Rows from block 7 of a small rotation predictor, named by matrix and row number. Rows with one number belong to one neuron. Each number is 200 + 20 x the weight over its row's rms, rounded and kept within 0 to 999. All counts start at 0. After the name is the row's rms in percent of the matrix's.
After each neuron's rows are labels from the 100 images, of 14848, where the neuron reaches its highest value: "top examples" is what is common among them. Only what is clearly more common there than usual is listed. The data: photos of plants, animals and fungi (iNaturalist).
# fc1: MLP up (model.blocks.7.mlp.fc1.weight, 768x256), inputs 172-214
# fc2: MLP down (model.blocks.7.mlp.fc2.weight, 256x768, transposed), outputs 172-214

fc1.167,108,213,215,181,172,214,204,191,186,230,206,184,155,179,209,176,198,216,133,197,183,201,193,170,203,185,207,187,142,216,212,181,197,216,230,215,171,181,167,193,185,172,218,188
fc2.167,120,204,186,198,209,186,182,182,169,254,211,181,226,221,220,190,176,189,216,216,202,214,180,190,186,206,201,200,181,198,247,201,225,145,207,167,188,170,190,218,190,209,203,165
top examples: phylum Tracheophyta; kingdom Plantae; class Magnoliopsida

fc1.230,110,225,173,207,203,247,200,202,192,186,181,200,171,213,236,200,213,214,198,143,192,185,214,212,209,193,185,205,185,160,196,220,184,197,196,211,167,179,167,231,156,224,200,175
fc2.230,126,184,185,208,211,173,226,197,189,226,212,206,221,205,216,210,218,214,174,215,188,178,180,206,161,240,210,206,188,169,210,231,194,220,225,209,234,192,228,236,219,235,227,240
top examples: order Passeriformes

fc1.722,114,215,216,207,181,235,193,131,195,208,220,217,210,239,172,229,228,215,220,227,164,194,210,189,200,249,173,188,205,202,156,177,188,208,216,183,207,195,221,157,208,197,232,164
fc2.722,111,196,193,217,229,217,209,243,187,234,207,202,193,171,213,205,151,205,199,215,179,205,202,197,228,213,198,194,196,179,212,191,198,162,194,188,218,199,176,180,194,184,167,183
top examples: order Passeriformes

fc1.45,082,202,227,199,170,224,185,206,193,173,216,200,212,202,186,212,185,192,170,231,215,196,188,197,169,180,222,193,185,217,226,190,214,215,256,167,196,181,159,201,225,173,202,231
fc2.45,035,208,205,212,220,164,207,206,221,214,192,204,215,248,180,180,217,189,186,211,209,242,191,193,182,204,170,192,206,193,200,170,223,183,204,182,199,182,199,199,189,224,202,217
top examples: kingdom Plantae; phylum Tracheophyta; class Magnoliopsida

fc1.312,111,215,189,212,183,200,213,162,215,224,189,220,211,208,208,166,151,186,219,159,222,204,214,206,181,177,221,222,197,181,199,193,204,174,216,191,173,184,193,206,206,194,183,217
fc2.312,093,191,185,210,184,167,203,210,168,212,226,268,211,180,174,215,166,228,227,186,208,169,219,241,194,212,191,174,232,197,193,214,185,198,209,232,172,229,230,212,197,220,181,182
top examples: phylum Arthropoda; class Insecta; order Lepidoptera

fc1.641,118,205,178,227,192,197,195,179,165,211,192,186,171,157,176,207,219,198,186,219,175,192,176,193,210,210,166,226,226,186,179,210,201,178,203,211,199,192,196,200,194,180,191,208
fc2.641,103,188,250,182,213,178,212,212,196,183,198,183,235,197,165,177,208,200,147,190,159,167,208,201,194,193,201,191,215,240,188,204,194,196,236,192,202,189,222,172,210,208,228,202
top examples: kingdom Plantae; phylum Tracheophyta; class Magnoliopsida

fc1.81,114,194,206,233,194,208,173,182,211,192,200,176,212,206,192,225,170,212,217,194,221,192,207,221,200,207,211,194,192,184,183,198,161,211,194,199,207,185,193,223,207,214,189,194
fc2.81,126,209,215,231,214,168,199,180,213,200,194,215,204,193,187,235,211,220,217,210,204,203,211,205,204,199,191,187,208,230,243,216,191,203,211,191,201,196,193,186,192,189,202,201
top examples: class Insecta; phylum Arthropoda; order Lepidoptera

fc1.455,110,189,200,189,186,221,206,215,228,192,180,179,229,232,167,205,190,234,191,209,157,230,197,189,162,179,231,238,165,190,197,193,210,192,192,227,202,176,189,161,178,174,203,181
fc2.455,087,171,167,176,215,196,200,246,194,174,209,232,208,244,184,193,201,226,189,203,215,204,242,190,224,198,179,228,214,183,241,182,180,229,217,193,246,209,183,203,223,180,227,199
top examples: class Aves; phylum Chordata; order Accipitriformes; family: Accipitridae

fc1.149,114,207,232,201,206,208,203,164,227,157,232,228,226,191,199,183,181,218,190,231,184,192,238,201,185,210,175,201,203,189,182,239,200,180,207,187,183,192,261,155,215,206,216,198
fc2.149,120,199,198,201,211,184,204,201,191,229,156,250,163,209,233,215,173,222,220,212,208,207,210,231,200,197,200,187,204,184,217,201,196,176,188,201,204,207,179,251,228,200,186,161
top examples: phylum Arthropoda; class Insecta; order Lepidoptera

fc1.62,068,174,158,206,246,201,192,213,221,247,195,203,213,180,229,192,216,223,208,214,212,205,216,197,199,219,182,187,198,213,203,196,212,193,195,193,207,194,200,199,230,206,186,192
fc2.62,061,193,212,187,186,183,244,196,186,152,204,202,181,209,197,204,227,169,197,190,178,200,220,195,198,210,190,194,209,201,180,208,194,168,202,222,193,191,193,195,179,204,214,210
top examples: class Insecta; phylum Arthropoda; order Diptera; family: Syrphidae

fc1.364,109,178,181,189,232,241,219,201,222,221,203,193,240,165,227,216,202,185,202,196,180,218,186,202,188,216,184,178,186,215,169,232,194,174,227,211,172,179,219,232,188,219,215,194
fc2.364,118,190,212,191,225,191,203,176,187,214,227,161,177,211,192,214,141,223,173,217,179,210,162,208,203,204,220,173,175,175,210,202,198,223,172,179,208,220,198,166,219,219,226,187
top examples: class Insecta; phylum Arthropoda

fc1.764,112,209,215,192,232,197,204,200,164,211,208,175,199,198,178,200,206,213,232,194,195,203,223,217,188,212,194,186,239,206,207,184,207,237,213,200,167,176,184,212,211,153,222,165
fc2.764,077,194,190,208,209,209,208,178,187,188,162,211,244,213,204,207,147,188,232,185,232,171,164,219,205,202,179,186,174,187,178,209,217,190,209,189,215,182,210,214,190,184,185,174
top examples: kingdom Plantae; phylum Tracheophyta; class Magnoliopsida

fc1.41,107,218,164,189,187,206,202,178,214,232,175,167,210,199,211,242,192,181,202,198,176,214,197,232,196,263,203,168,208,188,206,214,186,180,173,173,223,178,202,238,188,246,202,196
fc2.41,126,212,180,205,180,199,189,182,190,212,230,231,222,198,205,167,205,223,210,191,193,206,222,199,225,228,205,193,155,189,192,245,223,188,199,229,233,184,193,209,205,169,168,213
top examples: class Aves; order Passeriformes

fc1.129,108,203,183,178,220,219,207,170,185,253,208,206,212,236,211,223,185,210,214,209,210,210,162,227,199,218,175,234,178,179,197,213,192,208,178,207,229,205,186,220,222,202,243,209
fc2.129,088,209,222,202,175,174,192,222,217,198,164,192,223,217,225,191,203,177,199,205,185,208,210,174,203,209,229,210,212,237,189,191,209,208,257,179,189,173,205,165,194,219,198,192
top examples: order Anseriformes; family: Anatidae

fc1.20,075,215,225,217,240,185,207,262,208,211,208,206,203,206,204,218,199,205,190,181,179,182,199,218,211,204,232,210,176,219,198,177,180,196,204,211,230,176,180,206,177,218,193,191
fc2.20,055,212,182,196,162,214,162,160,207,199,197,215,231,203,204,208,211,192,157,218,199,184,220,224,203,178,183,191,195,202,203,224,192,212,232,235,189,199,210,212,198,193,197,195
top examples: phylum Arthropoda; class Insecta

fc1.424,104,214,193,265,237,182,189,200,178,177,200,201,194,185,235,216,225,196,215,232,203,201,221,213,191,181,173,176,203,189,215,168,175,220,184,184,179,204,224,190,225,176,184,198
fc2.424,080,201,186,180,200,202,183,180,189,180,186,193,231,200,194,217,208,213,190,215,222,208,207,174,227,177,182,209,192,197,214,206,225,164,177,196,183,208,185,219,241,198,203,189
top examples: phylum Arthropoda; class Insecta

fc1.405,105,199,221,208,186,188,202,167,177,188,165,193,165,187,208,188,167,180,199,215,184,176,212,172,186,181,186,181,197,216,155,219,184,214,209,196,197,209,228,179,217,203,227,210
fc2.405,118,189,189,224,222,229,236,237,205,232,205,193,263,211,185,169,188,206,180,210,219,211,168,205,210,186,159,197,204,201,193,198,178,182,197,183,205,220,177,257,195,204,215,203
top examples: phylum Tracheophyta; kingdom Plantae

fc1.36,125,187,236,189,171,218,206,182,190,184,197,182,192,181,220,249,187,203,249,216,182,224,224,196,182,202,213,213,220,230,200,177,202,200,216,198,184,215,141,198,203,202,218,204
fc2.36,120,220,198,187,223,184,208,197,271,225,168,168,217,180,185,188,202,222,172,207,204,233,196,159,185,218,210,203,180,207,182,197,187,186,219,189,218,186,177,202,230,250,193,239
top examples: kingdom Plantae; phylum Tracheophyta; class Magnoliopsida

fc1.426,114,199,228,200,213,210,167,198,207,190,202,197,176,173,205,197,223,154,224,183,205,189,224,219,220,181,177,188,193,174,223,168,217,221,224,193,230,251,225,207,182,195,182,182
fc2.426,120,206,206,222,186,201,193,228,184,184,173,221,190,189,169,209,175,239,241,186,217,237,179,224,216,223,218,201,245,164,197,180,192,173,200,178,185,174,213,191,199,206,209,229
top examples: phylum Arthropoda; class Insecta; order Coleoptera; family: Coccinellidae

fc1.625,115,226,228,212,183,202,188,203,224,224,200,168,218,193,182,232,216,180,210,226,210,169,223,178,227,200,210,199,187,160,208,205,196,198,226,192,220,238,184,187,207,182,252,234
fc2.625,128,206,193,187,212,153,175,236,219,194,177,210,197,203,234,198,194,212,189,159,160,242,183,217,182,195,217,219,202,177,204,191,214,184,210,220,211,170,207,206,197,201,211,196
top examples: kingdom Plantae; phylum Tracheophyta; class Magnoliopsida

fc1.700,113,222,222,204,197,193,253,206,172,219,173,145,189,213,181,208,207,196,209,203,165,209,238,190,185,213,197,189,217,197,170,235,179,233,194,225,211,210,150,192,186,202,250,229
fc2.700,132,183,191,200,188,182,197,222,251,217,183,196,211,196,211,206,204,203,161,168,186,195,194,208,223,204,162,191,211,181,193,210,221,157,207,215,185,205,216,202,195,214,198,208
top examples: kingdom Plantae; phylum Tracheophyta; class Magnoliopsida

fc1.151,107,222,200,186,194,162,194,216,223,178,151,217,243,192,208,178,207,224,214,185,224,218,233,169,214,209,207,199,214,207,231,176,163,195,204,215,197,142,250,191,192,165,231,178
fc2.151,125,195,216,192,187,219,211,210,199,190,172,183,140,196,207,201,203,231,171,192,224,175,185,202,192,231,224,216,210,203,230,206,249,205,205,179,160,176,188,223,231,211,201,207
top examples: phylum Arthropoda; class Insecta

fc1.650,112,161,181,228,211,186,195,172,182,199,185,196,241,183,217,192,208,198,231,196,181,243,197,194,179,220,213,202,221,167,211,216,177,206,167,189,170,168,175,186,207,225,186,182
fc2.650,118,205,223,224,164,213,218,246,238,243,186,206,205,216,201,164,200,187,192,196,231,192,207,219,219,180,205,199,217,188,232,202,202,188,188,216,200,226,208,200,183,185,214,185
top examples: phylum Arthropoda; class Insecta

fc1.337,075,207,194,201,193,205,213,224,180,189,214,180,164,202,189,246,193,188,219,237,226,214,225,205,195,193,219,213,153,222,206,198,197,216,211,186,186,190,192,175,177,195,228,225
fc2.337,023,253,226,224,213,217,195,245,215,216,206,205,228,196,175,217,200,177,198,196,221,213,180,186,213,238,225,210,222,204,249,218,225,213,219,199,212,211,157,228,218,205,203,170
top examples: kingdom Plantae; phylum Tracheophyta; class Magnoliopsida

fc1.209,114,211,180,186,207,164,188,210,191,201,178,219,213,184,199,220,184,183,212,201,210,206,201,157,211,196,211,191,214,223,195,226,179,167,186,148,218,201,202,223,201,200,225,167
fc2.209,104,201,183,211,193,219,203,176,215,220,173,224,178,175,239,197,201,190,235,223,199,198,240,210,204,194,188,200,156,199,191,228,215,205,197,195,169,218,229,190,220,192,213,167
top examples: class Aves; phylum Chordata; order Passeriformes

fc1.762,104,224,204,176,170,208,181,156,200,205,213,210,217,188,194,149,188,194,227,155,184,177,182,198,204,150,184,218,197,195,214,201,176,185,204,214,213,210,174,169,192,186,198,221
fc2.762,112,220,177,181,255,179,212,191,229,197,184,221,205,230,192,218,189,181,199,215,196,230,150,217,177,186,207,184,192,215,201,152,221,174,204,203,204,223,208,209,201,215,201,204
top examples: order Anseriformes; family: Anatidae

fc1.48,108,205,202,183,225,213,199,201,196,156,166,194,252,199,185,195,186,225,212,184,219,212,221,168,222,205,191,188,178,210,201,175,207,190,204,216,206,173,177,173,215,198,213,162
fc2.48,108,224,205,201,192,230,160,221,164,236,226,190,214,198,203,195,214,216,179,186,229,200,228,174,170,194,188,202,205,186,211,198,188,232,176,222,223,175,187,195,201,214,205,215
top examples: class Aves; order Anseriformes; family: Anatidae

fc1.264,116,213,201,197,163,188,204,214,183,202,234,224,218,198,237,187,169,206,187,194,222,198,212,183,219,178,193,194,215,199,192,184,216,218,204,212,216,214,225,214,195,211,196,212
fc2.264,114,199,188,203,181,218,228,194,196,191,204,209,212,195,221,213,210,250,211,226,200,246,227,216,222,173,203,200,196,202,195,237,205,161,212,187,203,151,198,193,188,233,186,175
top examples: phylum Tracheophyta; kingdom Plantae; class Magnoliopsida

fc1.205,100,196,180,200,222,195,221,185,188,181,200,217,199,203,198,158,186,202,190,181,155,169,186,162,195,214,213,199,231,195,170,208,200,200,197,235,223,180,206,209,201,210,223,179
fc2.205,123,202,230,161,218,221,184,188,208,218,182,225,217,221,169,218,171,187,194,197,182,193,214,201,179,223,180,203,216,211,180,183,198,180,206,214,170,190,204,186,185,182,223,204
top examples: order Passeriformes

fc1.276,112,194,190,226,212,213,178,211,199,191,208,215,195,219,202,192,187,181,172,207,200,210,204,149,169,156,212,215,216,143,198,240,209,164,203,231,168,200,210,185,198,192,234,231
fc2.276,119,198,170,193,177,182,191,186,185,208,223,184,183,151,227,207,216,201,207,173,177,198,234,164,202,200,231,186,201,226,198,197,231,221,184,207,172,242,195,211,202,207,224,187
top examples: phylum Tracheophyta; kingdom Plantae; class Magnoliopsida