{
  "arch": "poolformer",
  "model": "rotation predictor",
  "train_examples": 77898,
  "horizontal_flip": true,
  "norm_position": "pre",
  "layer_scale_init": 1.0,
  "patch_size": [2, 2],
  "widths": [64, 128, 256, 512],
  "muon_scale": "match_rms_adamw",
  "learning_rate": 0.0023,
  "momentum": 0.85,
  "adamw_lr_other_params": 0.0028,
  "final_lr_fraction": 0.05
}
Rows from block 8 of a small rotation predictor, named by matrix and row number. Rows with one number belong to one neuron. Each number is 128 + 24 x the weight over its row's rms, rounded and kept within 0 to 255. All counts start at 0. Numbers have three digits each. After the name is the row's rms in percent of the matrix's.
After each neuron's rows are labels from the 100 images, of 14848, where the neuron reaches its highest value: "top examples" is what is common among them; "patch colour" is the nearest of a few named colours to the mean colour under the peak. Only what is clearly more common there than usual is listed. The data: photos of plants, animals and fungi (iNaturalist). In brackets: how many of the 100, against the usual share in percent.
# fc1: MLP up (model.blocks.8.mlp.fc1.weight, 768x256), inputs 86-171
# fc2: MLP down (model.blocks.8.mlp.fc2.weight, 256x768, transposed), outputs 86-171

fc1.136 081:123102147094130105115165144096122125140141138144155138156160098059112111118158131150126120113124136128123153116183145136123177125069138135168123151081149131100129138094126124145122146124119125150149170152186154146140118135161141118117126133144143102151109116
fc2.136 022:163139132150116135095159107161146109169153152151125178150131147103135102134127110151134142098120191150134175100079103108151106117133125082133144122123149082146084127163156098130116170095081146135113117132117103147127076170142122129177095096085150120143103149
top examples: class Mammalia (32 vs 3.4); order Carnivora (26 vs 1)
patch colour: black (69 vs 2.9)

fc1.440 062:114123083082129150137122085133122125145111160097167101093123152139134122157109126113152135096119148159135138134118128129096127158121105152111105148124097091114154156081139086114117132157163123136158149153113118157092152173102148155088108090132134166139143070
fc2.440 033:141106123146113127155129135149145119135099112098068106131190121094100160132100095149094138141157159098137126091111124177147181108134114155099128094103117136118059127171157155151078117134109125149146095125141137131111109128148098104110119092168114098183125155
top examples: class Mammalia (29 vs 3.4); order Carnivora (25 vs 1)
patch colour: black (64 vs 2.9)

fc1.128 150:133173099092140144134156155081124129154146127116155140146146124110154138078115165104162127088120139122088134162114117184117124118090128119162129132121145136127077186098107115134136104186111105135114107142129129120112168127134149122133107137157138131127087142
fc2.128 168:145104147047106150173139131118109144175151117122145142118119094092126130113071135127136146145109115118134112208163086150120162106095149178151150121132140085120096131106115117139144144156136114115122108109152157116124082144121120111110167136094116120136144132
top examples: class Mammalia (31 vs 3.4)
patch colour: black (54 vs 2.9)

fc1.503 081:114080140085098114127041134113076125101099139123097098113161138134117144140162133105148111163158102147122158163130116147119181149093116167173109114161147127102132133112128150108121134133141149121148079098067146122144118129144132131091089109123144106138136126
fc2.503 070:181159130137097118137186082126151143113130135091138109130126124106119110119103125145159108134129168124102103075149131116095098075160123115111137114102128149151096130132094128139105080150100136136116121124167135139105124116083124118155150134104085111118136150
top examples: phylum Arthropoda (63 vs 30.8); class Insecta (62 vs 29.2)
patch colour: brown (50 vs 24.1)

fc1.32 136:142155103189149087088122101115148127161106109169134169111134121126125111123154123154127113105164146105094125163154117156088114153117122160116160142101158096111128075195158157166137070126131107125106091124168111091124137108119122125118137140155144137102109096
fc2.32 143:173103129131121106142080110068152124089097185116134094102122164123144120153159094160101135117137125097102115088118143097130124150161111131112118115120121168098105147139170123130138157132119104119156146187155097174145112099119159135159090119116117151157127120
top examples: phylum Arthropoda (67 vs 30.8); class Insecta (65 vs 29.2); order Lepidoptera (33 vs 13.7)
patch colour: brown (50 vs 24.1)

fc1.766 147:111133127134131115130155125141136104139140115099136095127108136111134140129118145148122126145121124129121115129121105146156156100080130145162145113124104119188095156090069113135116119168106119130109082135119077081110096152155088102122092130127108137155129171
fc2.766 144:119150177171138127131145138104135135133118169136125108133125160162114154147090142129129155108147169121091115141097093115093154105114137101134100153087148144141100115136146050126101187129068165094076163097155115089123120168147160130148147107108130121127142143
top examples: class Mammalia (29 vs 3.4)
patch colour: brown (57 vs 24.1); black (28 vs 2.9)

fc1.36 122:118097103114149137117163123119111143166109137137146111132121125115118067123153076143130138131137155119143098103128156126150117128116105105132112166130101121114133135111133108158115153109073182112090143136102143174159087128122078122134079121162118138141126179
fc2.36 147:108141133143151157110121145154179123164167096095162138089128082177131137103085123119136135116146116142147160091122101159162172145142132132157133119153126136094190125165120143158103138103122100132134144156152095117129141143158121118131173109119156128130136136
top examples: kingdom Plantae (46 vs 7.3); phylum Tracheophyta (46 vs 7.3); class Magnoliopsida (41 vs 5.5)
patch colour: brown (55 vs 24.1)

fc1.280 104:102078142150116118119120158102094131146131095129119114152108120145138142136124073127124122207108128121100152146138110083115116150126162166128137147120099101145144127078144094120116154154113083171148123170140144144129155156155114115091137128132127120145130136
fc2.280 093:119097104123142147141104134100152150125121122136109127136174163130146123107087118163106149135096118130118101143143099119130148110133107124170129138114097161103124144165145061153099131160108167120069149138110127127187106149164146098102160121109125096127105122
top examples: phylum Chordata (95 vs 60.9); class Aves (94 vs 55.1); order Passeriformes (50 vs 25)
patch colour: pink (31 vs 9.9)

fc1.89 115:164118108130105152144171152141120132132170115134140109142186129117098094172145115159114133119100124100083164103120110125100132134115137112158113090116129137137182092158103111137134151138122105155135156131174164139127127126120128115160131134123110168129130131
fc2.89 123:133123153122053162133126143205103168112120142118127104117085189117079141130131110130141152103140114109129122154140145136126123121153149118119153127124158121133124116129154078110135088120127127109109135111099087144106134126132166119085124106092177146112086140
top examples: class Aves (89 vs 55.1); order Charadriiformes (27 vs 7.6)
patch colour: pink (27 vs 9.9)

fc1.243 130:110126115123072148174155158154130142159163135120068122157133092127146125136133112116135120108101130117078132132174136121105160165108089159170116133098152105133102125150087095122134168135150089161125105147146132109150156162101160142103162154107143134099078148
fc2.243 171:145095099109113108145127113152101134127132077137056140179138179091121107122084097150200141124105137099153107097126123152146109110122162105155141174116092160164125102141144089122154091120106134148129101103101139118138140155105151143150121141108127120136155133
top examples: class Aves (99 vs 55.1); phylum Chordata (99 vs 60.9); order Accipitriformes (41 vs 3.9); family: Accipitridae (34 vs 3.3)
patch colour: blue (31 vs 0.4)

fc1.480 106:128122148118145138104128173135165127077133130174095176131119146142135129117147157123177143108124123102138107165145101131142142110114105159114141128105124095137125097134140183133134182130113113141144111094146112132125135122129098153117139139124145106135164147
fc2.480 088:122089128114112114105144152162156114115128167122146129123103148094092191124104162132096122116134137138137148124118153126134152126128129130105111154129085158108088103106148148095122117110127170098144111101103138163121134118121145102100157155107172132128127149
top examples: class Insecta (60 vs 29.2); phylum Arthropoda (60 vs 30.8); order Lepidoptera (40 vs 13.7)
patch colour: brown (49 vs 24.1)

fc1.317 074:108134119130121151138109102090119126172180173112046129141097096140126141116170114165153156128089151112104115141123142124136148132119151127126077090145099118123154133102116115155087137132156116125140119140165117131123135143130135126124171143118130130158138115
fc2.317 032:185132128143128134100150110124089141092114121087148091120092152135134136124148147117153117149163127114113169095115113140164128151145110100129161135107142093128097168120117103106119168108088118114132106121125160116122149132119123145155126113169163093096123107
top examples: phylum Arthropoda (63 vs 30.8); class Insecta (60 vs 29.2); order Lepidoptera (34 vs 13.7)
patch colour: pink (34 vs 9.9)

fc1.682 130:122131131088114124099142098111146142130154185139115143094155121147106116152170071151096115137115129128169147158094175133105120099130142131103121155129130147169192188099136119134126141092121114119132126147145100099125123151117097098153105130122078103133142142
fc2.682 150:135138106148145129134154147136135133152125128150139131165116133140143110141145151078116119120155102144126166089130170081122165131103140154111128139115100110075149122166155059130118122182091189112155123193116092127144122135141138123093149142146141104087119134
top examples: order Lepidoptera (32 vs 13.7)
patch colour: black (30 vs 2.9)

fc1.381 102:133166107122115108131116116136137126135100092122123130108079097165144150133125119064125117117103126120124178158106188084116122145110120138098078160128110144130130139118146132114176141075121144105106126095100131082178160133140153126089110144125130137121126108
fc2.381 047:053142109104118103117118093152068127092115168130126140116108152161098154143129153137089140075093105119183195122135095105140113143106152080082182112148110126143145122106127115119086127121099110089112116109126126161105103141141113100139140096053136115119111143
top examples: phylum Chordata (96 vs 60.9); class Aves (94 vs 55.1); order Accipitriformes (41 vs 3.9); family: Accipitridae (32 vs 3.3)
patch colour: blue (25 vs 0.4)

fc1.113 048:118169135121145140161081119093205148122154145164158086150136107142132065136131108124110117129161131187160165136066134143091137129101152087109123129126102152119136137151166133115135137103121118137122149117134154134105175115103139108136141096133141127097175134
fc2.113 013:155167138157129133113145105154151101167102122100117146160137107133102127121166178135141124112143150157142122116132108128119106144110149144141107135137110070124175179152146118129150138078126118116173167129152136083125096185149104070131136152134138112101125131
top examples: phylum Chordata (96 vs 60.9); class Aves (92 vs 55.1); order Anseriformes (33 vs 5.5); family: Anatidae (33 vs 5.5)
patch colour: grey (84 vs 51.8)

fc1.549 129:091089072121126124115165133169152112107143105102111140120147122143130115179196140151156138089133112122133105112091112128147120162129124109128135133152135112139112122146096160163117066130113133129145154117150145121196105141117102113127131135135109089123094113
fc2.549 143:170117149091115103084144095142123107136168119142154113138088144116128115111104114083125153103151116155117084122174147189147125160097126107146166132161088143147172120139143137094166130144127120138109141130119136172116154132117135114163115103136114066131119127
top examples: class Insecta (75 vs 29.2); phylum Arthropoda (75 vs 30.8); order Lepidoptera (37 vs 13.7)
patch colour: brown (61 vs 24.1)

fc1.481 133:139154170137126141131108088138092131109129094146113114136102162150161107133127146145134116159120155145118166114083091155095134123097141099128109109149152116129096172072116121128110107152106112129119119112148074118129103167133130100135130138118100139123118148
fc2.481 133:109140146121133120114106138156095146143184137169111142162154151125122170145111113127122132121119138144144112186133059168098149134130152122127103140120132117133134097162140079126108171191099184129108119119138129108146113123150097133113155135126147139122140143
top examples: class Mammalia (33 vs 3.4); order Carnivora (27 vs 1)
patch colour: black (37 vs 2.9)

fc1.143 127:125126084144114151109150147099147139181151111102163128106109138124142141107118115157124143135150133146139104142073133143117109127112143121162075117170150100134150149147083144169120120089106099122141111161109114144128156148124112157112109103127109123107110125
fc2.143 134:151071122163140111138161141124133120144103151139120136077106103123130168177169051129129114110167134167173150116149113095123125129086174147141123145121144143092134125185137135120130163111113104101147168108100117070114162104126130120128196109118126095129112118
top examples: class Mammalia (25 vs 3.4)
patch colour: black (40 vs 2.9)

fc1.183 087:121106140125138099109148138142127113141094139142144077130125144116162117104140091137115114110155079106139166109105161100157125117132158093145124110134111122126093109078133137135118107133122192098120131136094090136185126150111118132106152156131137093120122139
fc2.183 066:082096090104076141159104129140115128117129143121110083114141110150142136110135103151142156120081158110123099114121122176109133099129140181112143089111128149130183125126117127131154124146139103114101184122116154086094110082110091095138108114175146099149101085
top examples: phylum Arthropoda (68 vs 30.8); class Insecta (66 vs 29.2)
patch colour: brown (62 vs 24.1)

fc1.192 139:156144148131158101118172154149142141096154117111136115124108073145132107121153134146121141140112116151145112119139127102127116152108109073100163127158098137158127131189119172104117138142130122125114150160084134158176128161117119137115103099135113127112113120
fc2.192 164:108158135110188115109107103118112124172118110082153131136167163160103123119138124181129160119135120139194101095165140128136110119122166111117139136120116142099131094113130223095120133115160100136135143162183137109126108154114112159100122152129129135118152121
top examples: phylum Tracheophyta (28 vs 7.3); kingdom Plantae (28 vs 7.3); class Magnoliopsida (27 vs 5.5)
patch colour: brown (70 vs 24.1)

fc1.123 136:102154094101146103128159167151130134207108154102133142162088099149140127092153102099123118157124124118119166146141113130137095112115141139120145151158111161120101073163116126103171118089132153114122132124181175123114153132108156064114157145094155153117138143
fc2.123 151:157124099135121150140148105144118117100153122095147104097156136129117106117136113104122156120150073130072161145167136169102132138114142141100137124165170109126126101176116113139081177088152122123140108153159125152110091133148133099140147130104143113115131148
top examples: phylum Tracheophyta (36 vs 7.3); kingdom Plantae (36 vs 7.3); class Magnoliopsida (34 vs 5.5)
patch colour: brown (58 vs 24.1)

fc1.238 080:154154148170150142170194124146145127157101113093126134152147139098130097103092133178090114111148134100069110126133124103170084110127161111141173118109133121108156132119138142110152095126152144122120137124127118129135079136124116116139084142146141158143135106
fc2.238 063:122094089111099128133118159114103095065141129139115121105139074140121148151130123119131138098094096178151125124127119132123137101120126166136107116122124169122129083124171127134094170117149133109139072153129126130114165096094108117100179141132093130142118127
top examples: phylum Arthropoda (66 vs 30.8); class Insecta (64 vs 29.2)
patch colour: brown (62 vs 24.1)

fc1.519 106:139114142096154162126090063098110144138109097092085096129102151122107124123146102105153136116142161128130137148107167092095079153140128133093176131137179106135139133108131121113159122119127158129139126129130163136138147136104113128119173154139129110153096120
fc2.519 081:150155181124162111077114096097107094122153119140134115096117108136113112123123116132099090162132111149123151132135084130131155065117146116154114130101124128132158130139122139103119176138132104135114106108110130124115153144132113180131162121073172127138145127
top examples: kingdom Plantae (41 vs 7.3); phylum Tracheophyta (41 vs 7.3); class Magnoliopsida (36 vs 5.5)
patch colour: green (29 vs 2)

fc1.412 152:133129144082150118139165149154106146121187108108127128123135155075131139126132158092121116128118133103110152100091099172147090119159157118129141123153114135113073127130103183118109106143096107111170122133140149036123140124122103063133079122115127128111112114
fc2.412 153:139119110076141117128121156131135093143207106155153129103099125137133154125113135125109118083153120099186139136035109145148114154155147153148128155182114097175150122161117192131096142131111135144138121125166125098119127121132103134116152102112128114130152118
top examples: phylum Arthropoda (73 vs 30.8); class Insecta (72 vs 29.2); order Lepidoptera (38 vs 13.7)
patch colour: black (47 vs 2.9)

fc1.257 137:127163155139131136127157159116109121140130146121131124087106166083129109119115133146123142145092131120073123152149085131157123106097105138123131124125122108143106146095108107137129139182090084137105140171121126101135106142109103120145113140116135131117130153
fc2.257 150:130120166135139150152150100118126141165157143117095120167117131132127102115088141121132129121106132112184131162124105126119159088075120123129124115143144108138129153069171092124126112137146120154118100078157108056093109180127110133126159137126144111123114145
top examples: class Mammalia (37 vs 3.4); order Carnivora (28 vs 1)
patch colour: black (50 vs 2.9)